From a checkpoint of a small sound classifier: held-out accuracy 100%, 124.5 epochs.
Rows from block 2, named by matrix and row number. Rows with one number belong to one channel. Each number is 128 + 24 x the weight over its row's rms, rounded and kept within 0 to 255. All counts start at 0. Numbers have three digits each. After the name is the row's rms in percent of the matrix's.
# filt: filter width-3 conv, dilation 4 (model.blocks.2.filt.weight, 256x256x3), inputs 192-255, a 3 kernel for each
# gate: gate width-3 conv, dilation 4 (model.blocks.2.gate.weight, 256x256x3), inputs 192-255, a 3 kernel for each
filt.73 101:131128159143133137082106101102115130109121126126145173125121090150168152103108126151130173108126117145157125172152171137143102132121174123094113100115100096113113158136137135147135166169153174147173128143149098111095137118140103112163105110135131151135106103146131147106129144125142117103152174138125111159103112144123132097090087098136119112095081108169152147098115075103095115099075137160164127157164130152168121112111151100115109143132123114115112132155128112122101123153154099094129099119119123137123127136156127152136138149135122132173145126168154156093161147115122118155
filt.74 103:129128129142162144126116134219184194138108130102106113128099115053094080188149173114131124149110138125087114139135132125108118116115121147162152089106111158124149101116090050099092078110091099117117092129113164129144168187164136118134113128124127137142136133138142129129144138144162149142119114110127145131158110135135122138203146168157135132140140144127166130154118147168093135133127133125121121103146109112113112107124119160128165087140116119100124085103109141136138097105111138135138136104120105121124085131119134149138099066097112124126140147142099129107138136124113140121
filt.75 100:135123152113161130118129107109075124127091122120140156151114141103161116145097142152144147122112134121129123167122178133119131174133173109101111113133095139102126145157141117152113118133132188161179106156130123093115135098136163131133117125137135125126148100137138141109123129113150155142125147149111112116164088162122141102136093133134101129121108115137162135099120110134102144149093143116145119116126120126163116110083136123129127135177136124074105109131110096105080112164110119094116095084105119151103140146136121137125141092139124117129150111154114151117136118138148135145
filt.76 100:094115145160144119157121102078078116121124146142131129112115128171145115106120118113141130119119128165138168092141155168122129105145144117107120182129111147116108101144141189150117171159163122177158139135102123107132098154149108124117126139124194161141085128123166132135149134126093101100156167151075117125073112137157118123090093128099126151099087119132142139153100106079091128074105124175163153153163150196165145125137146132098102164171125152125139213152140130113128159130112098094119117096131173144130163148134142145127137140174151148140101143140164143140130140165104133121
filt.77 103:172144126119133137103134155192133150160172135136121137112111109098120123174129152150128128174161143121141117183127126105133108147111117133120121069122126127128134130126122041077116098093115137118135114106155143160127170131161134145131122113152127139148163140142105142138119142152138141103119107137151109116185141136108166124183162133146126132133135110114105112116146118150140118148110109108133144138126147108155150143118137147157135109120128129139122085128137122154140110158130159148124160165135100149129094099125134133168130142116138133148176119145100134127134135120148132133
filt.78 095:121113136228189186144132119139148148124145138158134134054102080129117120144158133161137141126158127117167144111107129111149129113084107152122136121122093125139123101102121122118115114108122123119126136112110114144134156137152126123119102089082199208169113095110121143136157160152103109131120138116134108137099104111141171165129141132106142125118109115134116131131158131081124107114097105151167154135138141152173158109088106146161149176140141096118119152155123138139152149135143134122135108131129183168160132107111119135120064108104176148147151122133123122135091122122132082111
filt.79 102:169165170141109131163108152160130113124133136204131184070118089162144164139107109159138171137133127118124115120124123118125144120119145125139136119123156131095125093144115145120140131126120096101125171113135114130118118120102147136164131129123152100150131144144091102103115107115105143112119096082134149109139131142127131141116126114046122052126156155125125125157134143135153121123138153104100096115123114129110120145137138166129144112102140121131138135111158130142134182149173154163181148165148144134167128106141148112110105143133179129183130121133094141113071126072132138161
filt.80 102:104097103126126125157184176148143148153168131097123122136120133106113116149159165084094088159148142133118105084076087143163138074078092113142133146180169145188173097074083118132136111102119071052082107106135181180150137135134113129114120163169132172148114143136169163142167158142122093117148108135110085102108123114158154130158167152160131133106136130092065108170186172141113113097125125161126119124129131150138126103135144142142137119138121153204159134173158182158130118132119105145121162173138132158132117123124150140158134135109099134114084104112151136129144102122090113109
filt.81 100:125080112134146148122162122180133100117141061111111133125149116086111159155143093112078125118139078101159105130074118098133111114081111169109148116155145138153112113098145111134162108112162107085119123118163131163082162104130106120089148126157108124110144084120121164114128163112143118114110154131166114155127096072098163098151138074145152108150108115139113173118155114134135094139095115109158131130097167098155127155096149116148093109103150125133111099143132138165110089130130151096116129134098096136122113131141148149137091131087118099137146075131111135157132135127126078130
filt.82 099:123119143148172124136133118116118123131135148116120112109115127121128095101090105131122140098119114111151129092095118151130130097102134161124149156141132125103104114127138130135115094096085098106119097104093137148149120102130137143143110077077167133117117083112117147125106141116124126127066110096114128131101094124161185143139129153107126134170140156111116111152150124116141146149119161112149123109092096112154104136101130139144118147129150154125135150137121150177168129146096167138159145156149188188162117128128079098052120129146150118122111080114134143136103126131129109133
filt.83 103:109116134126118128151136124023037056111130111151143143120144133180154164075117091135140140094123115131141131092115124136150137124136136107105103181155151118132110146154169202155153159134144132145143161135148105123106091096097123142130150141139123117118101115120129128125128123115084101130145136135125119123080129112118125121076111102094118107106107123128103136116121115087120123112132122132135129140131138151141141141118123095109115182163162133139116179155146118112105153133159109112117112116120157141137173144148118107122136146132156148137107123118149129141098104115127122138
filt.84 100:134131115176144188126112127129119135112155153144106133082120105140124125106095115161123129105129153116162184129114110117135118136096107150120097127124107106105102120145137150111107127119101134116118142092106110151149133137109135122141103106067150139146119131076112145151135151179125134124114120145139126128099105117144173196107133137104151155133128103149119121123128144106129143112100088150184211117148112145166196119100056138128156140113111105135097144129127135171176144146163139136106107159144157148169144097096127134134092159127152108112138103098126161143108137123138121085
filt.85 100:154123136102104077135120116148121132111130127139091111134158184144121124151115134108073097137133146106144152154140150155133144117097134144102090111117107163139144104148136133121121161151146110129136150124118119139141148140114096090113157141131120100087169125138107145132105124106149145156119173170111115121144121158099115122120124138113162162138100117130142123144122134129124158118079126087137117156165117110145118155120109131104124109118091141122134120111104102131117129118121148082104144133148099104092119111113159165143125153160122077078146104117123182137119163158144107118
filt.86 097:148152116117090096111105133136148119135139133137133101117121149147130136126124101140124067138136130133122149152148105081088120148146091082113104093110142102116138154144132119112129138138149145116089146128129120128151134137114168162111139145144093084091158175129134127168135122145154146154149126164158165109151165110135115149104126113127133145100129115134137132103109141153150137088127069132112153122129144162121163122156129141130132079057073092130141080081124124127165178151152113136094132154151113101123123111120179157184143156171128126074126127080109112176134140174143150100
filt.87 102:097133109165112115157146157163172178161156142096123116137134146085089098163166167096122080176168169170141145093134119114119128094137117097121126116110121140140160103105092095103112085096107094111101104108120184161168118128131143144132086123133129116132083133121164130161178141158145124136148135140108133099140160146182131146174167162167145149116133130099098100173144156165161151096139108168121138088094119164110137077126122173149146093096086103132143118113130180146142130113111107126116145157148137106112100109110148134164120131135083118101077134093130102119132124141078116097
filt.88 101:083121146135147181135140125158159137134114102073134155167107075104140140135127128057116162158139118167146118092109139134117085055099142114124133122112098129118092119119125110128124124130118087099143102143153157127103120110135086115131111122103109125131054097106153122105148134132147122132179140123129139159105111115153144134153123118185122105102121128117136154159147124148140121068100115184146136131121116155141134093122121127142137075100140120112071120124105163144124112136138084116140141142110108123141090115140144146138136107072058122145083111145168124110173123116034098131
filt.89 101:152118105098114096130143134146138124161148193140130105106124149119120113124129124131104078120130161122124187143122101080087116156138091137118086128138130112118126140130145119125104135128130127116103139149115133139179169152129146127107171154143091101083181136098106136159120142148119117115110150178171155142147127129091100137130130151126139182145124096127120093091111127133132148147123093116138174144140149109126162186150119107127119101119100143123147108121114142159183124123126158111094157144182106118105132140094149154155148142181154117094149122085117130151130135153165125083
filt.90 099:121142114109169149166129143156114140155118132105127121151075119110140122152111134071138098177111144154082143091121104126061080092132114097131099134130135163099119119163130106122114098111116064136108118166137179104139106156123144143132136159145086102101129165122153121143150134156167151136144108141117173147133098116161110134154113132158116142133149131111168126182098134171100147083110099137118141104141116155143153091128119164115140063155101128083106110099118169131152162172152111141116166114143115142116100136121173168166140085112059137106071129092130149138143119130100162118
filt.91 100:154111132089121134127150100110136069122155091163145148125142133162137190129152097145120149122168106116174128144112129120160135133111117141107137125127134121153092144097165151128160181133177132102139169115155108141076143086112121144113177116135112152131171107115103134093096139103082094103128144121135098143143150099089155108097143071118134102123099098129085142105168111114166104148118129102142126160107154106143132190118152093174102133087149145149118141153139102131091127143135142114129143160114103128126144103125122129102148147114160128151150117134119115144112120109144095133
filt.92 101:110123119117098109112119109148138158088102069124132151166170154123125138136145143103102111128127123135133116135141162142144122113141151146149150102123097121133125122105108132133148144136161122121142132117144115121097117121118074111082109126118113125108095129115120117112107103106138123134140115140131130149125142134120117087129129113130127114127145129141121152143141124142141144130163140119094101126113122103078087126148144136130126110097092117148109115127110108107090094086094110136111110130098077091051119127133116105128110136103101119111134139156137109104140130134106119126
filt.93 101:118129139123106135140131113128106086132122121155148152132134114145156152161129102114136171153130109133129119124118134154159136116115142134140136143157143161143098101123150139141137161152145124117171148135147126115094139124132110119116176170154173153140138142128128095083133083094069107081133111122114114131129125117110106096121117110114099105111129120094114133136132101115109086141157162118087117163164161125107114160170154116115091136147186183185135163155146102098097129134123130141142147148119130129148136117138138104094140139123162170179142137155122127157112095100111134154
filt.94 100:159166140141142150148085135160118095139092098137131135103102096117154154148090094156168160131093096107102105137158125169127120116123130166165132120107151157072107077156137104126144105151138098135142113144156137079098143148132131103119111118124163121138146132130096079124107089125126137123088113125115165131146105103140115128148101097105105095155130130118175160166115113120093088149131118094121126134193162114127143134140120160113118147156176154109101136111142125100125133139155175143125152120100140130153114120148108110126102081095152143148163166138114149147094119107140155150
filt.95 105:102112054128092114139094135126118123102104109152116104133160201163139128135107136102111064140115142146141167111133091124138143123119101103147112131129140126114146117152131160145142163169143127134123156116121111115138108121103110082102144150126130107106104127074135118164137100150110115132184134177137153112105115115122103139096114125124150168082124095134140121133108150135119157087125078157145193151173129150113158137161100137091131115121094117146132144125129113116129145097106071120062117125114117099100139121114160108143122140143124116069117136075125149146130148162100120043
filt.96 100:095113137127110091175113099089127093134123111157127142144147145153127152122135089131123140129127103152128127080135144139097107150149166113124133193126127144136099110132174156136151114125151129136157129129127130124105071130119181147132139160160138091077102139146138127099146141098078131116123131120118156166122143120141096087114118095106134128131125130094129138130106078143148133144142157140129114058092112136106099128155171134111086125094108148127122171107111136121101147113119116119127125116116159089096166137134104151106156141158150120134099132140103101124100131121112125147
filt.97 098:091130132132095105141117087128147132137134121092104089156143148100088103138136111099146128132109098147097113106153164137105094128168149099143135142112090155127111114131160131113118107103125137158146105099109157136125119150151150145119094099112126097079109142140185118120165118108155146169149109123089141154129156132158107099136152131151139150122157140133137154141102098150159140102165144156113123077079117159084097079136141145119108109104112113115104125103079145139133114075086098145120102115108143114080143147134145108115133133127090109095082146139134110140168154167104147143
filt.98 103:126135075165139166109120140103115095102126132143139126105127128143134124095125110155135131095124119126135163134138109096128121140147139123123086118126139071119114156142138138143143126123116152146151141133122099122133113133109137142143080110065117125134098132069124135168126129178119128102130123167156125121110129107127134156108115119115121144119135090157126125103121121109136125126139106161138208113114094140129180103119072123137128173139153080115100118126140121119145135133122121134084087116098150143163158140152098107115099130132141136127126133102137118142125129142134134099
filt.99 101:093073098095073100145141116119122103132142086110058090167200160106094126145139104093045087122123095125136110129113115132141131155114112124135155152151146170171123121118142140133149150154165149127120127096126133157110143154144119086082163156160118115095146127127157183138144151115115125138160154127116093140143127092099118103124136102147187147117122132133127159108120115119125106139121123133162139140154161114125115153133147097089090124115131152186146136146130122155134094071088101099108104122110097102109159137136155151134164174121116087101125100115131166162162208163132101122
filt.100 096:129123131180209189116136114152149134111121105149151158097088086131135154163155129137145154131134107125127121142134141091120092127119121137120134081099104106121097139113150123123148130119147148136136162154174100109089158149151115128116119099136139191133120110128104130106143160130133119112146151134152119172115110093106143105113127100135120107094095112151144153110138099123103098110106113140147135143129163143147134119103140124158119146154149067085087090129113112117113121131134119120129092101106107143125128137140137141146070068085143155152153153159109103118123110109115120134
filt.101 101:127115124133144106117136102081120088099155127132120110107122167155107132088126082159155123065122103090128136132120122105140146149144107157144141164153146090133106164127156157117129155097150152145142146109123086141126153147131117147083171110131135152120151129113113130117114130101105093124105104139153104114097144114090130109091145125106136143137142119172112137070120114049096099146174130129131133174120171116113124167125136066112083189181174127151138148156148122145128132095108138156121097132129138157128166142133112092099118132149164141112156140126153136180118133157170143125
filt.102 101:123117090120120118158123134155118128156136151191156148129146151139144134203150168146135121177158166152154153148138123111124128170142140087100110104127144178138157090123112134138134134145132149154142147130109130120138144124114176138150142138136164138148141129122132128151160143162064095087165149138129125129182153153114121125128119138125134141087098108086101081117113126158145156129127129135141148104130113141138145125122124158126129098111103134140153133138145108105122144133131110112115123129134112115119140122125163127133154145159170136147152143122034099087105118129111107103
filt.103 101:140150113145116101110103141087104104139125177143150102095113157131149118099092122176150118082104156097128180142149103115126157161142112172137102146134154109102155146139127129137117118146121166147109131137092107106169155133103146120137136134124152133130170148117100105148108096131104116114075117126138137098125128143102100151127113151096108150166141134132140092083104147096113150182152126099107139143153128099109148173163115094096126190149111139127168141139150122115156116122132181148130121132163169138141152141107090110119123144190200170113166147088137142152099124138189159108
filt.104 099:134140159118123124112107105143116148111081125131135132139130133133159124163141147128136139155120146126117128168173174125098127140152154107086112073089079157134151127167133120141112164187159144176161149181138108066120144139163123122126141162123138107135139143156122123117122121118143164150147167143123138120148132157108089113112075124142120131106088116150182143131091119133100129113092118124133124155168154126149129130127130142115131109120116115082119106093105081075100129151125115094125117072127075081102105140107159194154111126141117126130151151160119130120152157143125151148
filt.105 098:130099126139136131091155142134148166100156153129113134116154122141109101120152158134101124109180149117179129160097139109169144128090126153101139084127125094163160145079089120109105153114110145095118137098107094167151162103144083127141122091126128161154120078141112165137118155139115130106136148111166085110113133155101193144112167162135153137108103140155089112109186146109166140129105148143165122150109111118164116147074135114175146131095115109144157102140136109152134100136124124104146108158142104142129117089124125140125103144136138105148168094143141142104141134117134072124
filt.106 102:132124126153136147109139125076088130118139150133154130113119139165174121088113131133130129121144168153168190122104114105123134094113101096092093121146112070122125178136127128138095137130106138120125154150104107128151116096114117148137135151093102129137108109088114129139121132145131101120154136132138128115084106134134139172104110147136109153089108110143110100109132144108123144087108121163139164155134119180158159119126075106135140151124124083129128118156125116126150169182133100126126127149150129140142120117088131132111116143147117129114103098105177136139129108118125120090
filt.107 098:159143114105096117097099153136119110141155156132112126127165155104112121135132137151133121136158175125168169158143109090111127160133126111091075094100147102113163169169130101104115109106100157127132125095114128159167162123103153158183149125145098085127166147127107129163119130159123142129128133144167161109169160154107145162140144143148164159130115106123105094089120139144173162162137111115138154130114112109133168139093092111132148117090102117125147081079134123143142108124154138133113131153151106104136111102103129121149149174179144105107156117101105120107123139112156121110
filt.108 104:114134151132131129148113135098087128117103134149142155157132119169169131117109146115150156157122140180136132102142151181124147096140162075091113154124137135096147117165123156156131140155125112160158148167139127091121049109123120122153105139141140113147075118149139114115123119117119124105178175129080131116109113157166104116111089128112108105085075115110144115173105121141110122079096133152149104119153123183154126089131142163106133133153139133102131165126135114090097169142136080082137135103112139122136119144143125128116138127139116136164090136152143149089113132108095145156
gate.73 098:118124126116112081148123139112062115168127167121138111144121152132158122137092140120144117149102149179124169133142152147119167134150151085110098141145137158124179128162112127161125136172145144185149101140086146106160114138120151120142120161133143128145119152152162144168163135138120101124145150138096130079139108166163105141124086135153135158117114131117160118143079136116076128102112122165148138126168128177156142103146135130077121104155090151127175163164165141118137151156147103096118122092134156148144139171144147152132190158211128152130108137123123152121154157173111152129
gate.74 098:142177147138100120123116114106157151140157138101116108121131137118090098130161136155146131128151132132118114156181159168172156134148117131138150130089113156167144133106120118081106145131145183170153114096108124137126169194182132137110122111128198186163156169153142130130139121124126143124117109123071080106142186147133128111130162155134141147122137135146132140113133119076106092134147140137113126185169176145119112120123137099118099176135145154161153169134140112118124131107103129154134118140129153128128133113129131131129146145134153142131159173155151109134155147153154151136
gate.75 099:104121115145141133147110137059090121106142133140109131121144130184124127109139155120137136122139147138140129101146141139149145109131145093100121164115133124126150137148102197120140178147138138167148165113125103129125096141145111126149143125118157171184112121143155159144151154151123131121171162126094091092076132139141138142062126120109156124083080102142125121140114137103112118079113122154158143150155126183158145115099115128111139164157129106120134174147150119117123173126129078093124096096112161149141156131131155128135132154139139135156104139148162146113132156141120128136
gate.76 100:098119130089077091115152154112147160122141138078111116167154130130114117104130149061078094120133132137109122109109117118132131093109111123142146147163149111161158152106099134127127161134141111087091128126125131152144138140154068103110154180183086122128116159164155146136131128132129118122164127129140118125101131138113111117113143133174137135107144132135113118115137141120130130093120132154110120173150147139115115133169175091126126116102098135176167113134141145140136097118124098137132131147153094108107123132126158151164150149140082121123093120129178134121186143140102128128
gate.77 101:101120111091060080151125120117139138154164164109113086164166177127111090113124120090101093154154151159154149089116103146150146096106079091125123159134133118133129133129144131106096135132112110110095120091084158158166107125119117112113136136120119103093106139117164136141148118123107106141168133129102124122121148138144132154136158167154155179103128136083078095141141159142154148100137119162130141136144131158119130118147116127125130106098091150178164158140118156143166131106103089131125154180171130108105121094095146124128174184170102111084076111087157137152154154162092112093
gate.78 096:136152130143133112101098112128127138110106153129152120113079129149166127114109133130154121109100150132120151147160143082080094139144136100114078093096093091088115148149139131138110156163141141156132132159107115089150130142127134125141117123106117132112109132119146133164150130160172133150154138160144148137115120141135122144093075123140111166100106096178185132108089111114089139074098089165145174144163131175160173115140096118113135109126089086100109100115099131114146160160148093121097098098138125131118128149112183171173125128161115158111122144113142137139163149167126147112
gate.79 099:138111147160128097129138100096096119131173142144110107078134142142134126099120125178113132100148126125190137136105154102163137152108127118076124132144108102139126149126149149133115145149148163129135152102116106154126140109149137131119122112142152158136132114163127176122136171122094102140149168129138082128108118137127172126093114119104155153101086115151104137096144116090121123115080125157202145137137170154208138130099135107134106163123118099144144136164120138169127149156124114096132113147142166169116153125105135147138117195151172128129142094145139152140129162159149098139
gate.80 101:131124158117118123158155126100083104108124123139130131123142102151173134096108104131112150096139089104159089117106146160164151129107146159094168163161145133141141110127130162151134159172156129130148149151135113122111123081151106120130152145150150143156130105175118148112108131097106135140117156090092089117106111128116149109107097113103127106151106161142137151125149111089106073139084145111149098140172165113168107164112167107120099161122163156143153179169147121122110123175131139095162121128114144142153162133157117153107130147130149113162134098156148162134123142128148116172
gate.81 103:088140111154156153135101176142117136105083114099126149136090102113144158129087122089147116124081127142101134105144094113087144098143098107156125128103144122070128121154095140146167136154147109145091124166159138078127107141097101093113098118121117117140077125107163100136164114139162141104170133144123163113104098094157099158117089100146107096105127115148175125147093155138103129069115083165127136116150116160118156082152127149108161108153117096080118116107153147114141130122163078129119098099135121119149128143137158125143102073106069133134085142101141150132154129107087158112
gate.82 096:127110093132120152164150157153128125135127133119090124099100092124117133142122132104103111128097129122097128118107099152157155108106089139166132138166161160145147098095106140154152142149154118113114134121136142146140148153140114093104134144126175188204129131120166177182151155178126131106144126149092090081119098092145137150125122108120131125133152118136151137145135140095067077089109084137136155152156154154135172120137106133104121129163158141145134157167182153156156141111148106124103128113120152161181136169150192151170127128127131133148112114106141153155138158140116119108
gate.83 100:128176161118083088137086128106148139137155149108108129130131138128087116123142141121151137119126139108095122121179151148143151126150138125166133155101118138133133141143125123070101139119132139157135126098119127136136133185132121130136150132140148127128159203174144105108124096101150153143115079105095125113134179169122103121126166146131148125145172161137136117126102132103120135125176154118081098166167145133075103129153149110096127162150132152169157154108131123112113153097134128181154119135150146114124129108109147114123144150158126144142123184143146118122137145131153176144
gate.84 101:127125134159172218174143146163149125139129115178135166111119082152134151178160136126115157167165134139160132120125116143104102134136135110068120133104107167137109075123113141129131130125113107130133158151168129125102107109123144141146125106098177134164120096100127146115146169144099135116152188137108136143142127101140145145127116106105136097099064100106128138159142126143147125111080110132167149119108109147173157121084106181168162104090155118067064156115131112125124164160165119087123138120117135124160127128131152163134118110075156114157132121139087108116105133095117101128
gate.85 100:098106134068089136156146138147152146124138130084078117159144104107104113144138133085087130116120107097115094102106129163154114090089146177164144166162145175166133088089113144132123158141116091092114117113117141150134158140146069094149172152135138134146156141148138143133115119138106129125119119109105100136124119127095121114139144132148153123142151150122123139139144115113115117137130133113115121167153125103111123182151137094107126122118131195174126160148132130141144064091126132135140138137119096115140123128145135141135138136110120106141128117135142145122146158128124115156
gate.86 098:082125120123117124165157137106142111145150125105118107128109125121106126126159121072114108123125113142111107080127127156110129100149122102124123182144135156166135114099131145125138132126149108128141125132152149142123114164158128158108146162148148142133117164136213169156185164138135120136153123146075115095101141114162122121120131117134131130107129108124134146144118116107101088072124098166134142138135172184136149112144136129124100133126163152146124176134142156142124160132138088128102121119111163137134146158152179172170148140138109142114076133123160107167160148173104153141
gate.87 100:118147130030065117129137124108086111144128106088141133235157142125153142130113131088132132156134120152110104125133142160147123104138141115118118134148124146139133150155138126143142155151136119137149111148164153123112105104132096123131150167147068095109139167143140110121101083115152132145148116134100122127162152136115102102140117111169107118117139123096106137137124127170147131127154128127084113153141134123104122141157138105121125079124129178169118116120108121099102104138129106138119165152113076105102082125132124108132204168122063135123109134143148125122167112119110158146
gate.88 101:153152134097110139117158153131108125137148154134165138114083080132156137100094099130149145112105125105103129136120109113113115126164137164147138143174157120126125137126123126147124140127098112132112131147125125128139148127126117167164175163121107129140184164133101116135097116138121097118094100101165145136128132129099119148125115136119079102182182166131122120113114137123115124157152129090096120153118103090115134174173131105127144124146136163148142125150145132140158129172163169164161155145161122177181132172145116116120146144134138181152144138118133120132133097116154173142
gate.89 104:130124102134096151112129146169192141125136134089098120124140112075081121150163144112094131112122128106100127147142117123144121131124134162179126121126132154184149112086101101106128119134118131103129115094116135153135171182138122109141140161124154153162149178123145139157138132168163135126100093125122113121138153125123104146152157133155152141174176132159137131120141136104115114134154126110095148140143114110080146125164104116113134134100130144189128125137148130129139104078139137149113104132108119093147148134144147149142107132113112121128146149130127111121156160137141132118
gate.90 100:148183149131111138116125128149149135120130131124142119142133143121107103143163153119160148152141137129088106130163136138132140108155136108138117089091112114143140118114125103087097112097091107129136127134123131124136105137117122154155112142110112135132105173124124085119116090121168155167129079104118125113139180148141107137139158149139119137118159137126112122163137142159144135119188157121053108126125108136075118091135076164145146106131135107125108104101110109090111136119131119175142140147117099097136078097104122100093113111109086130101118168134118079109126094110109166137
gate.91 097:151165128118108159100103182128148129142131156108129156134098093126124144134125147126141130136108162134099146155170101141152161123141119128175089106110150131127172129115084113131139151160128136141110103122142135115146146190103121104161121132115143166190147190117133115159123102158144120116121097134112118070142146125141104174127120122149121102118146111142154097127113169128087117119155106137104139148158115137101165124176090120105177102134129154160139126136173129116138120099178127158117140136140118127176106142135135119140158130128118157142139173107137128116164140099129162112
gate.92 100:149123118112150154090122105182158127099092112132165127149115132120145129168164137133140131127124125110108137191155136148127143153163130151135122066106106155155122102102125124145131147141128148146152129160127099083104142131110110128124117135093143150138143126086091100111092123123150116130125133146124140118159125114102101132125109121119095120128112105146143134136127138139126127154131121092109141124117116075105132155145110133135134095116135129102098097125128067072111092124122135118108113092105069102125123142126118133109109086109124143119175163134086081131134104136131131114
gate.93 099:127117116084087105142150154097106099112127114124126143158155127149136156124137124125113125119133119129129106135130123197191169139138137122121145149161168166170168120113106177173198188179176148140131124133147117133117120120127105109112140140162175168175140153159139154135103119118127132110139156130051052075145148131116116112102110092106120095109104127131120126140138137109117100122121131116124109154142144128132128147140165119118127128122138173173158177168178087096106119117131109098128109127120125126136152160175119132136162164144147136158132128138137122127143152124144129144
gate.94 098:112089101092118059107142161110124144128129126090108096138134183114118126110121132097081036100119138124136131117101097091100157138121086121113133142135156112130175166123102124132142140144164135109086125135130128137155161138125123113072173144193092109108137111138151164151148167124114118116128156158147127098117110120098121110117123134168159161133119132152138114071111144112123137125101110145161124169133161129148122144136156070111115123107087127122186122131157142159136109124100118095108119118155112118094139140121154170165147135166109103087116095095168158161166164170137107094
gate.95 098:128133136185158098101126118099117150108116120122130117108102142126125112131113143177150121105100115108103101155128154119155163137116131151159167104138122102119154148127103108136130117136150184144129134132119094109123156147167127102101110109152169173148106119160115120121127120101126116123105109101134107112110109146129123105118122131131106123110125147156135135108125130085080108142138160145127101163167163133127089107140167109112105208199144086121166126152136099112102111115082134145151091115124144155107114132131104109113075096129149170140166153169138150115114108137139147138
gate.96 096:070106112162140114164146141098145098119114126156161134097085138150129150144153112118124103117107125131104152088123103080087114136150117083141095163137157136135119125105144166151149127140148134133120181157149122115127128162107154133129165162156127145101107133111168135141181159135087096119165138149146149131094122106121100133095113111117116136099128119137146131103100114092100121093126103166128150127137147169130157125158129121111105153130122102117125147142145140130144168138151080125102088091131139128125174178140195171157113108150151162117102135091131121159109128133115136112
gate.97 100:104116107118165116160143134115095098110111120139141125117103128157164151138122115105130112119125117117152126110119112159144126129122131118097109175144156170136127109126139196175173169173169125150138163159149118109118129107118114124114163127168159170111142097132163142148142141131112106115147167165088095122104092104126147115087078084101115131117096110129152139134132110086081103100077105132154134152147142147177142132109138121128116147154136153110125164169137108113128145173153100088098109095109146153130167170165175171162130118139143138122118117106128137147119129146128108126
gate.98 101:137131122121133138120124141095072101134101125094105131135112117110160138105072103144130129102061109099102119130130117139134130130121128164148134146159150106107113163166139114163147134188151145158143122166162121095119154148133104077097138157141130147135134137123125136134112118127140128117109135154113105109125083111122106116130079110146126129141122119138184138114091119073023092146114115129130136170223166114137138133158139083064110192182176139128119132153148121112114098131132142120112119095115136137135134159158109150138132124115135136133142134128167196164149150131153155139
gate.99 098:112095108130142150144158181164123185146134161130125141114116102111134100164159196121099112144134162117131134134111109113118119130114122124101115112147133149162175099109069127151123137150109116129101126146128139126153145134146132133164120150128148166185128127125154178173163202199109082087148167143130111105140110147129129145132107146128135128107084112120132103131121146135099130119084114145169149114151104136172154133122118147121163108125115125125132120161149128125148118149138113090125133116135118129145138138142153214185119125120143133150135120125113139093135132123121112108
gate.100 097:151163149109102119136122132126126127176170170099114089105114112093104083117132127132136137116125114113112111135156144132123129136155147131110127149124134137146142134144128103103099124141119128135140102115099159148156177176188150150150125133118144133141182175172154153149139135140130138140115134114102110099156166158142120138143135146147150152150140146127134136115106113101103098130126137129126131152160151139135134146142142110104110146137151165153151139124130157134152121131108148133142155139137159135151152151147148163147170168158145143148131142140147134143171177176168168162
gate.101 098:092115093156131177135154146100125099127124136129136139123109092146128140135129113132136148135113118152101136126116102109118118140139145092144118132151162130137117140109125141153165147152154153136147132138136119118123130153128144120136118142101148159161113146103167141158182136163108095089171136154123114107117114101137114142097107095136126112091135107145140134107117108110092103093136112182127169126143113177121162101154116127118124135149157103128108143154167134127148151119138081128096098108095148153194151181202172153138136123123139156163116139120140126139152130141114137125
gate.102 101:104096132150156165172164153159155162128136130125113135082099072124121132135138133085084125122137141108122124076080107109106096074073094142130127158151125150146125088092106139128116123119109063057082147123140143154136143146142109115130166159137149153149115120118157163131163170153119115135122130118118126138094093105135142148131136133121145117144128125134127133144151147096109119093089093137154139137143132148161159139126121131135151127116118131131106152156133172180148163166178125113128141153142148149148140122113189195179094108096123118121090089112141150134121138117117104123
gate.103 103:184187159074076114088109107125139104143150148098128113157153141118113112132155129137139141132147131118124119185194162139138133158171148108091100101084108125150127174140169094089101137128121159160162109125115129132130156140145147159148151141134088094109210195181121118133093103122181172152110133127119120125189212168107109115135138134148147147130128119134122125104112097138155126149146146093095119164125136109111125144123120103125104114115149155139130086084103101093110116129128147130127134136130089102127105124129131134121171174154113117126152154146121101127153156136176163159
gate.104 097:113130130111125113140168142117158133142160147055097113131103119098101117110155114093109119103138114113116108106114116153146153092108119161140158174151159150184141128084113128120124127121127117103116102116116154157143167166153104130120161142147153179149147152148168166136144153129148139122107116106095090105109133122135144127145153142157142133155144162138127133124153123070089088113109132142142123177162161136148122128124139086141108156135154178168177164158155158159149104137122136138147125137141159149148132130138152176131139130141103130141115126127183129149177141140130130140
gate.105 100:133102146131126073128178080161142137127128131114152074116116169081145076149156135126117118121133113095117112137101174114136113156136158153129139132177104144166122102078167108150079110132136130103167110142093144137139139117178149148117121152154149169087147151194140154127130150106136107159105136116125106156155137179128137088155120151127099178173136143139120146132149078132126130152115158103124114104110159100141097134139147140162077130123115133146146120171071137136115116157064147116135116122121139148075151167123124159128116131160129156100143128161104094131136119167143134159
gate.106 098:090094079122142129164187172122130150146132147088142124152111130117137110114139161074101090139128151154115140091095097146117112091136122103115099150173147162172168110094102123158131119128119096115103113155135161136148115134139122149136123161154138170146108140122196165169162169181156107094144134153072104113108112128169124132134117140156107142125127112119129104163136144132121135082111111166141158129118117173145149096132128145146144108137106151134141153175149167140153148153125093112100138113127137146113121162125149163172162119128085153131067108103156116113164124128096128098
gate.107 099:121134118094100120163157160137131132140147159083077096138127115102095098109111125071086096118109121111098116097109109153133124098118137153153129166161152155153154102117113125119132112107110077104123104102106174169167130145147126137149134146132119131132146158152168156172136132154165168140105093119082098102121124135155144148144149144131144143185177151130139133161136137140122133113121115111113135127134111122122139126131119145122132110125127161153140150133134178178174132130129136146127149140135137146156134139145139143152138141132086099110083090092160159146156147148123143129
gate.108 101:085103082081087114117119136116138093113121100102111117176165146117100140132163111081104099121119093123108118128139104105093088144166143122128116131128150141145115139136150148133171172162170150144137131127153128123106140159125106127113179183172088081093138157112151136150145139151129130125176144152139150146126152089086059093111121081161153134118131123144136160097084096125142115111153104141118145144117132122096138154190156088093094108094107137138113113101124117107119101082130077110084096099086081061100146153165163144160146138121095121117119141110132107138182159143118143129